{
  "model": "audio embedding model",
  "input": "waveform_16khz",
  "hidden_act": "relu",
  "kernel_size": 5,
  "init": "orthogonal",
  "optimizer": "adamw",
  "max_grad_norm": 1.0
}
Rows from block 11, named by matrix and row number. Each number is 128 + 32 x the weight over its row's rms, rounded and kept within 0 to 255. All counts start at 0. After the name is the row's rms in percent of the matrix's.
# conv: pointwise conv (model.blocks.11.conv.weight, 128x128x1), inputs 0-127
conv.83 098 [191 123 103 123 134 109 116 109 173 111 104 182 128 118 132 151 141 189 111 187 130 122 117 119 124 148 125 114 128 192  99 118 136 130 134 123 125 103 128 173 132 143 132 107 117 131 161 102 107 131 112 121 109 122 137 128 118 120 111 123 173 120 118 122 113 104 197 126 101 110 170 104 162 229 121 157 126 182 141 119 130 218 171 120 170 199 110 169 127 129 109 139 126 130 129 112 190 122 191 198 110 125 138 216 118 116 205 114 123 100 101 139 119 126 125 124 118 142 103 172 186 108 138 237 107 131 182 161]
conv.84 082 [115  98  90  65 132 126 126  85 108  99 111 127 114 103  21 130 105  93  91 111 182 119 130 105 106 169 134 106 134  86 134 103  85 162 170  93 126  59 160 111 157 129 166 118 167 126 119 107 130 148 107 137 162  61 112 144 146 187 130 108 121 135 178 110 118  46  89 110 118 115 114 114  95 125  91  43 103 115 100 127 143  78 118  70 145 104 104 124 124 149 123 141 123 110 105  80 111  42 133  97 113  86 112 108 191 134 127 157 101 117 135 150  84  48 125  94 133 132 126 126 112 160 155 101  90 105  98  91]
conv.85 083 [ 97 126  88  82 135 122 121  30  93 105 113 112 119  96  33 123 114  81  79  91 151 119 146 118 134 108 132  55 127  91 117 112  78 150 130 141 133  83 113 114 139 122 128 133 129 140 139 107 114 108 129 158 142  56 141 139 113 138 134 121  88 117 129 129 114  58  56  95 136 112 107 127  93  95 107  52 115 106 147 115 136  56  97  88  97 100 120 130 129 126  84 141 126 130 119 106  84  59  89  85 135 110 130 100 150 128  89 110 103  98 119 140  79  44 109 125 113 114 127 108  90 123 111  73  98 126  70  60]
conv.86 159 [202 126 125 110 122 119 120 121 227 119 123 227 121 126 135 140 129 165 118 219 139 138 128 137 124 129 123 122 127 205 132 122 127 138 130 127 129 123 127 189 130 124 137 123 129 121 179 120 132 118 121 121 132 124 118 132 140 131 117 126 199 131 143 120 133 121 150 140 115 132 197 126 203 147 134 126 138 229 142 125 127 139 203 138 190 165 128 199 131 121 133 140 129 136 131 130 166 121 234 154 130 128 126 155 136 132 219 127 137 131 128 136 121 117 135 130 136 125 134 217 209 132 120 139 122 122 135 130]
conv.89 088 [ 91  94 117  91 119 121 139  54  85 125 120  72 126 103  52 128 112  83  69  82 126  92 132 113 145 125 145  87 114  77 111 121  84 139 127 123 143  88 116 106 171 146 134 117 128 119  86  99 103 134 119 124 130  51 106 123 100 132 122 131 105 124 133 120 147  67  56 121 153 136  84 120  72  78 117  48 104  80 122 120 135  71  99  90  91  82 105  79 128 122  89 126 145 122  97 106 112  60  83 103 138 123 112  84 139 118  89 139 114 147 102 121  83  43 144 142 117 119 124  84  94  98 123  90  99 116  77  76]
conv.92 089 [125 170 122 131 109 200 149 131  97 195 130 111 179 193 141 122 177 120 159 102 134 129 162 175 159 123 100 126 148 115 154 187 136 148 140 181 140 127 141 113  83 138 153 178 154 218 103 175 167 167 174 164 159 129 199 143 131 154 156 177 103 196 129 171 118 124 102 161 146 165 103 180 119 113 185 129 196 105 131 154 125 119 117 141 129 102 109 104 154 148 136 133 149 161 165 164 110 127  96 120 141 162 195 119 139 161  75 167 179 153 130 125 143 109 125 172 171 126 179 101 115 146 140 107 154 173 101 117]
conv.94 113 [126 162 137 141 137 173 162 131 129 190 139 122 144 170 141 139 193 125 149 128 146 143 165 182 201 114 165 139 134 132 154 145 122 122 135 193 163 131 137 111 132 155 152 171 108 163 126 168 201 221 163 183 146 119 160 139 114 123 214 180 117 194 137 160 172 132 114 162 182 244 126 176 120 120 175 136 165 124 153 116 147 129 131 124 126 131 140 129 143 196 136 130 158 170 181 150 130 145 124 123 155 170 163 124 119 161 133 149 170 128 144 117 132 124 171 178 153 124 153 139 108 156 142 116 152 152 132 128]
conv.95 114 [122 176 145 129 130 173 136 123 126 196 132 130 152 174 143 143 172 122 128 110 128 135 174 180 171 109 147 131 149 129 142 164 121 135 132 189 144 126 144 122 123 152 143 195 142 169 113 176 217 181 193 160 166 137 195 141 131 128 203 184 117 190 113 175 155 136 113 164 165 228 123 175 133 112 177 136 180 108 135 148 136 140 128 143 133 113 135 132 138 190 141 101 188 174 177 173 127 121 123 131 141 182 176 124 140 153 137 149 181 119 141 134 134 129 145 182 142 137 150 124 143 146 146 108 157 163 129 125]
conv.96 117 [125 180 131 114 120 191 137 131 126 171 142 129 163 189 133 132 174 116 139 109 137 129 151 193 171 115 127 146 158 132 154 155 130 121 134 199 143 139 119 133 131 148 128 189 123 171 129 184 192 213 193 182 145 120 198 147 125 142 192 194 131 209 108 175 151 137 117 171 161 224 121 180 115 135 173 122 182 123 147 144 133 118 121 134 130 127 122 131 133 154 138 120 161 163 185 179 127 132 127 138 141 174 156 127 144 157 119 147 173 112 125 129 139 129 143 191 155 130 172 122 121 133 146 136 164 168 125 138]
conv.98 142 [197 124 130 121 136 125 125 119 213 129 137 211 117 135 136 135 126 206 114 228 146 135 127 126 139 139 134 136 143 197 132 131 132 128 125 129 134 118 121 174 128 125 107 124 139 131 173 127 121 125 128 133 109 130 123 130 125 128 129 121 204 121 132 139 112 130 157 122 127 133 185 136 200 160 131 142 118 218 128 134 130 149 216 122 194 205 130 185 126 127 128 142 125 130 131 122 166 131 230 181 122 130 135 179 123 136 213 130 135 129 133 131 123 128 129 122 123 133 128 206 200 127 125 150 119 137 143 132]
conv.99 114 [108 164 125 131 149 157 142 129 114 198 132 132 150 149 115 128 163 133 129 124 137 129 183 188 181 114 168 126 147 126 143 162 143 128 138 189 148 150 142 119 129 139 149 165 129 167 122 158 198 242 184 173 147 132 167 147 117 119 230 187 124 184 127 166 161 134 116 146 174 245 129 165 138 141 176 121 170 129 163 126 141 111 131 149 119 118 126 140 149 183 141 113 183 165 185 157 122 111 120 133 142 154 145 126 123 151 116 154 174 140 138 127 143 122 190 164 153 132 170 143 139 129 141 122 150 167 126 136]
conv.100 077 [122 138 174 198 117 100 120 190 107 135 104  91 129 106 147 101 119  89 193 119  87 125 118 120 101 109 135 204 131  99  96 130 182  83 105 123 106 178 107 124  87 115  76 138  96 103 107 139 103 102 113  83  95 172 121  90 104 101  96 108 111 116  93 111 135 164 122 119  96 134 119 110 101 107 141 101  92  86 105  95 123 100 101 152  82  90 143 113  97 112 216 111 111 113 118 140 100 191  92 105  98 120 121 105  65  67 124  56 129 168 126  74 199 179  79 122 107 112 125  85 114 104  81 115 118 100  89 108]