config.toml
arch = "tdnn"
train_examples = 15625
time_shift_ms = 50
input = "waveform_16khz"
embedding_dim = 128
depths = [16]
widths = [128]
am_softmax_scale = 16
init = "orthogonal"
beta1 = 0.85
epochs = 149.1
final_lr_fraction = 0.1
Rows from block 7 of a small audio embedding model, named by matrix and row number. Each number is 500 + 25 x the weight over its row's rms, rounded and kept within 0 to 999. All counts start at 0. Numbers have three digits each.
After each channel's rows are labels from the 100 clips, of 14848, where the channel reaches its highest value: "responds to" is what is common among them. Only what is clearly more common there than usual is listed. The data: read English sentences (LibriTTS-R).
# conv: pointwise conv (model.blocks.7.conv.weight, 128x128x1), inputs 0-127

conv.108:489500481525492521486551495506526530521473493472505532502538495493492498538540534496484481532537534508512490528497530494537534513521528501507479505504496493496519511492502494489493493513504494466534535496514551492530504486483534499486503547494496543571487482477493482524563488480476484538483536523529476489485528532536501497538489495550492548533540535536493550494541498532491537483525
responds to: voice: female

conv.41:533507474480485494471471520488492488483533492486491485522476547464489499466491453550501462485485485480507500461460485542478500525488496540472555503567469514496496488497514500567464498500486502501500491506484465546488472492483500488565514480473532465478533485481494491497488543517494552494547483463494557513553489474493519477482494489494482501487492491474501480505482516497523486518490
responds to: voice: female

conv.21:503551550501565508545499501505509502501496526520508504500499491576522564506510510502527520496501497535490498506551502493493497507495494494500505513507534500525496495505493562516562599497513496580496491505491501502500503538554504507486510497531512502504505533536490548501502497511498494500503499506498499504508491494503498508487505573503526503508506502489507497582499498492496491510496
responds to: voice: male

conv.117:499485492531492522491539479507545519513478490514503545485536494508496487523544532502485487540528531494495495540473524480541547497548532490514487494488490485493513507499505494475485479497489492484552554491517537487507500490485535502489506533485502541572497478499495492509548487490496490544513524535537475489493548526535497488543506476534491540541552532528492525503530502528499530498546
responds to: voice: female

conv.32:488538534452529468526471487485471471484480519493475472491467474511482534444493458485520502463502451521484471453514493510480456492442479478497494483493517496514489465486497497474530502497484510500453471499490464493485494517508472513477508463523503505478484494510509512497473497504504483458491475466474481493487477459462487497445493502462522472473471459498503446534450498464493465506464
responds to: voice: male

conv.26:495523583516532502538492488503497500505496546521507486495496494539556537503499494502573570501501479555498500502517504495496501498498494496504504503508558493551511500503497541487568534521522492546507490500495506508500497564538492519504502498570494516494498580523505538509497507501511502501478505511501488505493496485493501503500499545492557509503497506488498503548497501494504500495510
responds to: voice: male

conv.86:528504498502501495500494551497494495514561503498509492523500562488515488503509507579503485496509504494484477495501510552499497495486499560495570496548506542500505508541508483553487495500493476497487495497499493543492504496497495510569507492501564495506537487503484503510498563545482570521535484502497540536556504497500516499511503488499506497490495501494490507486501486507554508539494
responds to: voice: female

conv.0:507527556507539496530501506510500492502495541511496497509502499586542587493498498511541546507504495543499505502537489502494497498495492500497492503504550499516498503501503545496567572507506494594498503492509495499499497555546501505503499498547501501508511533542496546508489500504501498496500495487494504507498496506498505511494502566495516511500499514505492495569516500497509499498504
responds to: voice: male

conv.10:495534561482513485534489489489488493489472533529500499490482500522560529487498488490563567497485477546501533496532492492485493512490493487483474491499565482555497498498506531482550526496520504531489481479492482489481498557527495525491519499576500490485502564535494518492487471485514478475487504490502483511481482492473497541494510538488551471488471489495513488531468505481493502481476
responds to: voice: male

conv.55:503558555499567498565506506504499500499518529506501502498502497575531558508491494511533533486491497529494492508551506497493505499503510495502497491497528500519494497484490576500553577509507496557501502498494500503499496540569497507511509501529503501497504541547500550503504502503498507508502516502493505495492504504498496517498500568502519490505492498497490486586500495500499492501504
responds to: voice: male

conv.104:525496508498495492495502555515488482494555512488490498504496559502507489509484485556502506494523507510482477500497512546493515515510501554509564499551501535489488489565491501555506503494500500513502486502490498553495526509508500500550502500509550512505545504494516493510486554562492533492560499510497553548540492497500544501511492496504500490503481501503492505500501475512563517555494
responds to: voice: female

conv.105:499489486526491539486550493509529536532495487488520524489536494495486493530539533496485481537541540497505499551490529506547524500540520480506496504491504478477519527500497504489472500485492490492530548491543548492509486481492519506481496533493487557561499481487497486516559503491506484543501541525532495491480526531525492483531512495546496529513529532538499516499539509550465530494550
responds to: voice: female

conv.100:529502507491489490485494531505506509508554501491493502529503563497504481493514514564490499499490501500505476499471508561499499494486494571508560499550493541506511508540484498573487497501509494505494501491501505559502511497493501495557501509502537503488528494502514507507496563529479564495555505494496561527559500493489528501504513501492498511497505500495484492494498503503567486542492
responds to: voice: female

conv.30:539479483466462496466479528471506478501533500487482466518497535476488488475492495525481489481455484461478483478478487532512470506467482535467534484553494511495486473518511478542472464482487471460476502509482461530472490478490491496544490488474503489488531491466504480490495525522466560467515500479476558496560467486513498467482499486472493497476482498476508464497484497469561482530478
responds to: voice: female

conv.75:485528488442535487509438479449497500513500501490465453498471516497511499476492459501484493448515434482479511480528497502484465475481486485516496504481475500478482461479492497485485520498493492507440489502455445514504491496510481502484469470481519510477484514494490514509500491495479484433504471478470504502492463466464497493484498497446492492458471465469483468513488492462509473467440
responds to: voice: male

conv.113:486523561493523489531487486484478488490485533513495476483473498545539542466477496481562565460500489532489482468545484477472501499481476484495476486472555501546488486488471533517532533526495494520488491511478480487491505547543483534476510485551476496486497551527494524483492483473531487476480478475505479504483471478466479523486519525495535486486505488490498487551504503484477466481493
responds to: voice: male

conv.91:495528584508526500533496509493493494512496536536495510499503501539559545497500500499571564496488503559509493499531485491500499507503504488506498503496555504548497508506505542498574552516525502541502499508500501497495516572533497517495500496554507496499488568529506538500504508507515498488503506501504488503499495497501496516500493547492562501505489506507511492549502514516499499490499
responds to: voice: male

conv.14:498473489516479542489524505550510510501506472494520519500533483492490492554538511471490479541551534500510505556488538477543541516543548493532484490464482498519511498518502488484489490496500492487520533504517527502533498482482524494489503508507504551545478478490497462561526499487507483524500509552522483503469528542522515490527514491540459515522531540540505532487534499530493533486534
responds to: voice: female

conv.22:517527554488521486530499501503499502499494547527503496499494497561558573499491498502561559495503492562497499495534489496492500493490504499509498493499547499538495509519498528494576555505522502567495491496500506502504498571549495504498501501558504514495507570533496526502508495504504507504500506507505505497513505490506498510496503555509544499504496494502504508554514506503494492493502
responds to: voice: male

conv.76:504531563488538505554491499498487502504493527515502507499497499576539587498486510501544533501508507531489509503532495506499498501498495509496507499491540508519501490500498554500566594512508489587502495497508499496508505538542499511507503499546502499499511547536517537497499497504492502506504499500500496496501500498497504494502493569504535501500503507503502500568499499498504493501501
responds to: voice: male

conv.50:493498471516494525490538477492513533537490473500529525495512487475474478520535539464493482529521526494496477530485534488530513489525536495494471521485457474491531528495494485488466457487479487478550530497532518475509485468489529482493505518463492531562473476482508482511541460488499471506493536520524502479474530528530485498528488476520475547526545544526504536464525526513471541484534
responds to: voice: female

conv.118:499496482524486529479536474517528531517482480505519512492539480470476473505532531471487472522539540472497512547491512468540526509537534486509487496498486496484510534476491469492475482501495502467532526501535556476501487487485531489486493527476491526568478487500503484518528499476485470543466541525556477475485522531524496504536503475527480534534530533544500531488530498518498513501549
responds to: voice: female

conv.51:485520565488532491521489490489473500488494533524486504486489492525547530490492471494556569486500483569510511488523489473512481497493497482493475497477549509539495481484491531502548523484540505531483491485491497475488493589542487518475497493563475505502494570531507549493477489496507501501489488500500467506474489496496481504482493523491562493481482492491500502531492498484473488488486
responds to: voice: male

conv.43:491488473528489536484546511544520513512510495486510537484529497483479470537522548497491473543549535479501485539500532504546556501541545500522494509476488486475512504504515494479486476489494500494526550497526538488530501499497538480504494541488509551536489490484508484538545482490499488532496537542532471529498512527523517494537489493533487522530530536532484536490531508533489523517534
responds to: voice: female

conv.109:482490498526504514480540500541526515513502484503510525475540482493486484546519509462479494517566527487509492532478534497543531477544551487525490490506492489478506528507494491488475488498496484483521550495531529484540515453474548476483502534490497546534503477488508494531521485490501480549482522538541478520502537534540491498539506501538495523520520552532499538479529505532488528488514
responds to: voice: female

conv.40:494537565499529495523496502490496498491494530534508503494502484544563523491491487488546562496494491558495508502537495499508504491492487496494503496504545492559493507506491511497566544533525520541504495494486503498496500578531493514502513495584497494502506578546508538487505484502524495478474486496482484498482490494502492513490497521500549488483490490513503477551494505496486488488491
responds to: voice: male

conv.60:485470488511497516494546486513526526518491481499523518509539485487484481547522527477475473539534527483495501516474523489541554500531532478522479513491478483497531505488510484484484499490486491483527553494519541470508494483499535494484505530479491532569496473478487488491533492487486494535482545518538486498501507540529492490551502476525466543528546535553499524480508498548482529494553
responds to: voice: female

conv.85:490492498480497460505448513461487478472525492492479464511457518493500495457475476509495494483481460485487487456506474531460455492464475497502518480515485524495459465493504514512491494459487473492483468487459488513469485479511468481496485463501513471469508491495498482479487508502456506451513460449473522499524484448486504486469494507467492479455461476465465443487465493448498474521469
responds to: voice: female

conv.4:482491487533492518493547507523534517521495496498514541486549494486480483521531527493480488535526533500502498540493507477541541513531548488521496502485499490498535508493513482482485489497491488492548535498542541505525482480497543492490494519486489551585499488496507492489550486484495487548485530527534502484491523525528498498535502497527492525520567543532498536488537513531486538492533
responds to: voice: female

conv.27:508534584506529500533492497495489502497496559520499491507500490550552550497496498507566577497501510551496494508533506496503511510505504509502494504515548497541507501506512528496569543503521504544492500494490493496505503574529503506483485496565500493506498580536508529497504502499500500500497500501503496502502506496495500512501514541505560499483503504490495494546494509505492501500507
responds to: voice: male

conv.47:483493493531487513503525493524531522528474489487527520482534473502502489531539546496492495551535540483499502541494522485539535502536536495511493502489492490497518523485487481492487487494488498487530565501535539497515500497494544482487497541474501549575488489482495492509551513496509490544505535533534494505485525543541502482544504499532492529522540531542493548494525500529484535492518
responds to: voice: female

conv.7:491491489528490518487505490518551566531501471484523520497538494471488479508565533478495504531531531490503482521492517489539527492519516487505475499484501471486541524494499503474468483496495484492516530517523520490518486490491550480499490513490500542562497480486493483492579494504472477538492531520525493483495535534539491501528500484540503558546547526535484527504514506523489523491544
responds to: voice: female

conv.20:491538556487518488512495490490492478490488526523501482492483471519558523500499486485549568482499495566512505475537489460479478486479491496483491520478545498543495488489509536485568529522543514518491491505499482480497492543532481536479512499550493492494496568524506529475500475488530487478485486493497487495483510482490502521496508525473538477465466485497514490554467493463490471479523
responds to: voice: male

conv.23:481499487527488521491527496521535533513502498491534545485535490488490490542540539486498486522529547504491501538488505511548533506527515473524488501484469495491534528492512498479477494495479495477514568494521544495527503491489531501485491539487490544571508489494510486530547504485497480545490536543540486500490527528533496503534497476534466537537539531518501540501526506516493541494530
responds to: voice: female

conv.58:496537580497519501529501494499499503509495544533498496493512498543554538495507498499565579510507506559499489496527502499495509503493489487495504499500545514538496491506507527490576555514519484543508501503488497493505485578530500514501516495559492498494498575531501537499493501496509498495491496512509504507493496512497507514496507551510566504499490488505504497535507509489497500499500
responds to: voice: male

conv.63:499557544502567501562494499500496501491504521515501500499507503561531557495497492499535520500503494519491489495558507509501502510502483502508502495501535500517490500493498569502561583510533492558498496501501497499501500536582493505500504506530501513500500518555500551499508495490512502501510505504514509499503496508506506507494500555484528505494506511492496500595498492493495509499499
responds to: voice: male

conv.98:538497500488497492495477531478467493482513494498487498507463531495523491475483469530505501462481468510516481449520481572484462491464460530487528496547505526514467471501518476519482485507500496521479478513472477547465482501484467505534482469504524467486517524484499496470460542536487535460539478467480523509558482481490530490488519531473494474466498479462480468490483499483543481541490
responds to: voice: female

conv.36:490496492531495538502524504503541538533489477502525519488541476486483493521546524481499500528539542471511503530474511482534541495523530480503473497495484483482538517496516468498483473487490510489527542498532549490514493475482504499496487538481488544565498456478504484504560480492483490532494528528520496500485530536535496501540479497527494547547562522518488526488538494529484517487536
responds to: voice: female

conv.31:495462464523471517470523501513510542516500467463517509491522518465470471516535504492481454530501546498491477526481517495523520491524534515517518502509474512477529527520490468482458490480459484469524538494527527511505509459466538498508470530467510506519501455453477470509530492507473509541497551509527528508507516520536529471507508449507490536539530515516437515456519491514511498503509
responds to: voice: female

conv.94:511506490501506497497500569508485497487552498500493504524497537517500509508490499558491500504517492495485491503489510545506495500504494555514565484540515546487499496559501517553507496494498500492498495500489500558502508504488503511568498503500557496486541507509490498509487561559490552487545504516503549552556496501492557507497495488498500493487499506499499516497505494516547496548498
responds to: voice: female

conv.57:490538576488521497519493496495479496486474523533489483512500479530562523496491505493563571495498486553485499476529493471493486504494495476501481503489543470515483473488489514488558545505522508539479500499500503494504522564526503528496509493578479506500482568547488517492469492482528496500475507493491488482487498473475481517481486534496541490476487493484503478532498488482480492475489
responds to: voice: male

conv.68:531503492488485480494485508491500519506540487461507486516466564498486479472491491544469486469491490483495488491504482549488478505486490538488536505556488520476505488518504487565493494485462461481491486497490494542464501498473487480559483469478522500488515466499494491482504545531463573487547490474491548517558495499511523477492484502494495507476503486471486483500469479491570479516484
responds to: voice: female

conv.119:515531555498537486531488487479493488501488528546492471515490482532553531479493492498550549484487488559514492492523469485478481489476496471481498500494569489556488484486515531481537525524517500530486486497487482486482509576533489501483517488568480488479514561527520514487475493476518471483498500513500482484475483492495492520488496529480538486463496481487510493531480497477480473467481
responds to: voice: male

conv.53:513482494497496496490490536488485505489554497471500490501503535473486489485518490540450492510490481458492466482496477535487488507496490543470531514532476526464497508550486486544480498487465457470493503475510504533483495477477491456536485496471532505526526480462489465496512540526434535502546520511511538538543499480502532464505486471504473499496512493484444482480494506515553502553493
responds to: voice: female

conv.114:501478481535486523477546478519538538538487476483539505493547475483462475520553531481498469530501521481504501523495497493538543494512544485508468505483471493476511513489504505493466489499497503483544506486529527487515493479458523512483484543450501547552511476500513476499558496471493490530486508522523500499494529536527491482527500483525480541536549519535496526481503500547491544490524
responds to: voice: female

conv.19:493483482535494515484542494519548532535473495506520518482526490473493489518541526487475480521533536473504490531497517483537524506535519503505489488484476489493535506488497505479474492502488485471521544480513535485523502492488551499494480540493495565576482484495508486513544486498506481540495531521528494504485536532545493505527490491534488538532555528537498528464524503544476525498546
responds to: voice: female

conv.95:500488489529486525493531487523513540517490495483532528491528493489490488539564516498483499552531537473504497538502529480562540497526542488512505497479480498488522518496507496483489487492490495485536549501523541485525521489476528487490506539484497548550504484491502494508544488494500477544492540512540489485486520528536476503531498495527483540524553527533503543497545503539488536498542
responds to: voice: female

conv.64:483481483534479521498533494519531543521505502494525539499534480496499502527551528482502485538530548474505483544490517482529518503538523492504486523501497489487532507496515483489487487498494502489534554499506546504506494486488539490491499528479501571561500502486501495518551472479493494551499519522545484493489532532532495491529507502528486544538537545558501523483527497543490527487525
responds to: voice: female

conv.67:476500476533469522495541504530522526514506483481513530491524482482472486558511505503490480535552527487488496534476537488543533486553522482530500504492472478500478510509500494493489484483486501469511526495519524510543517486475544482489498532492492558538486473483505476535521492503483478559500515541523490530480506525511521492555499485508479498515534524558503543475553508530503532511545
responds to: voice: female

conv.37:504526545498534494533504507493492496500510555536515486495492499565541553496498505506555563509500502563505495497531507495503487503499501496498509491506557501539503494496501537500580573513526497570492502496502501508499500560533502506500505508559495506502498561539510531494495507506500499491500500492504485510501507498490503512508506547505547497517503503497505495562507497493497502485498
responds to: voice: male

conv.87:468469493513464520474530505549523502497492490497543525517521467474490473552513510495465463543553526485520495533492528482529540489549521481541462496478489465491513523499515477479457490492491488454525515500526525491506512483471534493501498558482490520538485487461535490532527485494500484515502507531537495483482517526506486486517508476536504508541507523528498548456546501513483532501527
responds to: voice: female

conv.111:491487486529490528467531474493513521536489481497520515476544475497499479527532519486470486540519533482490503512490504504518536509526532494507471503482489484492532512480518486495469480469489490496534541510534552480509501474485533486491492538489493549556479488485503490515566486487500478549481536519532481480467544524538493511513510474531486546539567515551513531491518503523495522483531
responds to: voice: female

conv.62:481531580478519477528493483473470480481478543520478477502472486534552526487481486490557533469476478537487508505522478483499472502482487475486485504482545496526474487479507545491556531529519506550474496521492466489489497552532472501478515509561490509487494538533489532500482491506513485467455467478509503487481492475493502524497495525510544483480497469481489483521481495482474468498488
responds to: voice: male

conv.11:487518563482536487528488485468491503470506528533483479497471472529562520468480499483546558480477475561504499491540501485477496508491483490488501509494544486536486491488495514470552541494519506523488501490493467490492498564523466535480505487561478502470498563535496535501494509491521469493479480477483502486491483492490473523487483547491542481490504500505509508552481499480487486493482
responds to: voice: male

conv.48:527488468486494493483477517507493511496522504471484466539482561491479489500474509544478490477480472492478479476478479529496497513471483552474557495561487535476477497515501489546462483477478485487478496501482498542476498468467455468565483474489530492507513486473509490470498531523485550487543479491503549522564498494500498486479488485479491496489482484507475470486479501472546499529485
responds to: voice: female

conv.88:494543566504560506546505492500506512502507528524500495508506504582522562499502503496541529500498495530493505492544505502491497504508502505500503498502531495518504498507504566502560594508512500565509504508501497510501508553575487508498509497534510506508505537538507537498497499502504502501496501484497490504511500505500510499487502560504522493488491493496499510581509502501503500497495
responds to: voice: male

conv.115:493520520491554468521473496479487486499491541530478486492483478541574558468484491492554556478483497542502503479529505486498502505482501471518468502483535489530487507495503543493561541527531500540487486499496486479473503551512482522493514475556486504482487561518505520484469491495511472492474478483474487490487483485476500504481510529481544485468472479473511482528483502461493483501490
responds to: voice: male

conv.18:485530551473529504529499473507487493488487540526471491506500478519550528492491500485552570499493493545506504499541481495476469506490491483504486493486550499544487489500503531496560526530533500534492482502486488493474503569533480525486512485570474476477490577519503530496481492508531491506487474480474498506486491479497479535510506507473548493494494483476511490543476510495478497473486
responds to: voice: male

conv.83:509530556492538502543500501508497502508513561517496503508500488563557567502498495490549558498497495549502504500528508504497494511484496502497502496502554501532492500507513544504562564506511507565510502502512503498513513565544514518499509490560497509504496558539494538493501508495507498488507491509501493499497498493504504511506506557497551496506495494498487507558507493499500493500504
responds to: voice: male

conv.1:487509558480524483529481490486501500493470545549502499499497495532555518493487477484560575496491505565513511482529490497489502491476487508496493514486565488534475489473512537496562527499532503515484476501489480503490496562527487510476517481549499500496488567537502518510477491495537493484465498501475482486470491490481478522499500522487550490486490490483502479546496509490479472487482
responds to: voice: male

conv.34:485484479555486545476528483507540522518487483492505515496524485484464499521543531503487479535535524479516502540478512505517522503508543500522489509477443469497537522487502481486477492480508488478535530507520531470504499477475533508489513523483486539558496475489509500490558492481507478533472539528546490480491523548540480506539499482533481516540542541533495518485530495536492513472527
responds to: voice: female

conv.17:476490485533472529496547506513551548524488492489526528487536483484499499533545536495492496522536540500498495535488523495533534496536532482500490494491487489495526527509500485486485505483488495482537536507540544479535484495504542476508494533484514552550490487476500486530555496496488473523492528520537480504495543533524470493524503484514503553517568531519486524491514488536507529492539
responds to: voice: female

conv.116:494539545493538490556506502499500498497503519511491492508499501588522575508491499504546542505496498520507492499529494501498502504499496505506505511499542500526504506498499550505558585512512496591499496503502497498493497562544505519493497499549507501502512541547502534510489498504506502495500507506498493503501509493518496504494503578503530499496500497501492496569508496492505509502501
responds to: voice: male

conv.49:487480486537483536503514497499548523541469491501526526495519492484469471517555534476487472527525507492495502510479515486526519527521534474507474513493471504475544519492505482480457485506501493466511525500543534490505488480465533479489506525468467527543497484503498485521579459485500470544489538510507497488493535542544477492526517490525488538520547516537483534495515489533489516485547
responds to: voice: female

conv.125:502551562504518478539480490481489463488479539538482490512483495511547526488476480482542567477487491548490518492539503482496491470475489487487491512473556491544490491493512535505560535510524507532492490508481511488494494569529475513479510499566475500480492565532485517487480501490533474494488491479479485497483486493486491509465511519496555483504479504486497498531474508488496496478483
responds to: voice: male

conv.122:497483484514509505496535523548518512511494494493505536485531484483472479558542527497491483534548544485504493553475521501531547490558511497529497494498475502467516513495499487490469487495498495491544538492517527490531527493494519494499491534486501562546478481477490478540533491503479493526488539533542496511484517531517499490527516479537492493521546541544508548483529493521502530483542
responds to: voice: female

conv.44:500482487516496526488524508510528525511482483492530532493530480484476491538549534492484494526510531494512500543496528507533556503548542476504501496489493482486515511502503491499506475499484495493526550506518540490515494484495552508486495536490485551566485495500505500520544489489501482557491525531543492498491528531524493490551492473534494537514536530556488550479540506536493535486537
responds to: voice: female

conv.69:505494513478512463546462504504485485495500497490456448472503496526504492486448454529510501479532489515503517483509535509456468503449470441467495493469499476488468470501478495501498516489537508489470475496460463499469518480516492505477487484489509517475490502515507494512466473486489516457485453457477492477496447441498494512445469494479469472462491470484505493511456535460496470495482
responds to: voice: male

conv.38:498533574500532511532499498494502492499492543530511504507502500547555538498503497505560578500509503557507486500522502492496493511490501500496489494496555496544492518493502549492570550510513510553503503499487507482502496563536497513503498492570500514504504580533508526506497498505502508502499501490502505501504497496502504501505508545496557497495506494504504505554505496500496498500482
responds to: voice: male

conv.124:481531536480512463506477478471483468482501511519455458495456473524515529464474473474518522474468485530500537464529487475476464485466456493498487491483517481495481450477492515476528514518512522525463451497463489464481515503519468504489510462514478487473500526508490518508459491496519492467479483474489480485469450468468472506485500508473523466461476453480504479523474504468458482472470
responds to: voice: male

conv.82:493486509448482469497455486475491478456502494495491473465451489473508518477474482506483505472499451505474488473484483485480461489463473504492487496500507495484453462485515490515481499518502504497456474494463465474474493503490467496473482446501490492448485488489491506489463492477507486454474476467438486490481459456471501510465479487468493460460470458474497469476475490457483481475464
responds to: voice: male

conv.107:495533564499534511533498497512504483495499551533494495499481508558563557511498501494555575500500522552504493492527497502491500494512501500489494493496554510542502503507504537497554552507519500560499482500505499510503502578529502516492506509567502514498502569530495539495496504496497503502491503497503495493499499503498505510504494547495546501494493499500499495554501509499496504506496
responds to: voice: male

conv.29:477475493532475521495531484510546517525491473468553522506539482501487483505546542480473461504532537479507501523475526489523526492527533488504493493499481499473530519493510492479483481479510484496532549493528526481528495499477534492499488520483494541570482476471495473505547466495495476545488539531533485491480523519536487498527507485525488540534557532532493521492539513529500533492531
responds to: voice: female

conv.126:505541554490562504561500507498505499496500528506498507501512502586523557489492498500540528497503504518502498488540491496508492492500507510499514499508528496522503507506500572495550591503515488569500499504492506496486501536571505508495503503533494506501497535541491549504506503503507496500503498499503500497500503502483506505496493574501511498499503488493501506586499492499498505502504
responds to: voice: male

conv.106:501499487528478518476551503513538541513487487496537521496541514475487497519531523484489486537532527473498502524477528485532540508540516481521500498476482494473526524493505485478485477486485508479535549512542535481515503477468536489468496538493495557564478500472492500520546481492479497537497515541520482490481519526535491489541504487529477526530553537539491534486518508530484528474528
responds to: voice: female

conv.8:526477479494488476481495513460488483497530486473509493540484555471480500482491486541482483492487477494510493482470489543472480510489489549483546482534492531463477503539513452547462470500488492481476491498471486552489514470484500488543494477475528492479534498486502476475487553528483564477533490476490552536532495501504510492482499478482481487497492481464510472487480491481550486557496
responds to: voice: female

conv.74:527470493495496476489507534513487463475544479500492504525488565481490492503496487555501487477513486484502486502480498544507488511492482540491554509551478525489488475557495480563493486483490491482491491505486481527493522484476498483566487503491549504479531495482515475499496570551482560496530485504478535538537487494482554515491518486478485489475473484501480504490509499490532501543483
responds to: voice: female

conv.92:500474478546496534497527492523550548548492495497538530504542492500495482504552534497498491520531523488497496521503519492538527492533529492503490504488478486492531520512505504496498503501482499489527540507535531508525488491497526499479498525500497525559498476477499506524566492477483504535496560522534499492484552537551489503530503494531511541534573534542497531494515493516488532502530
responds to: voice: female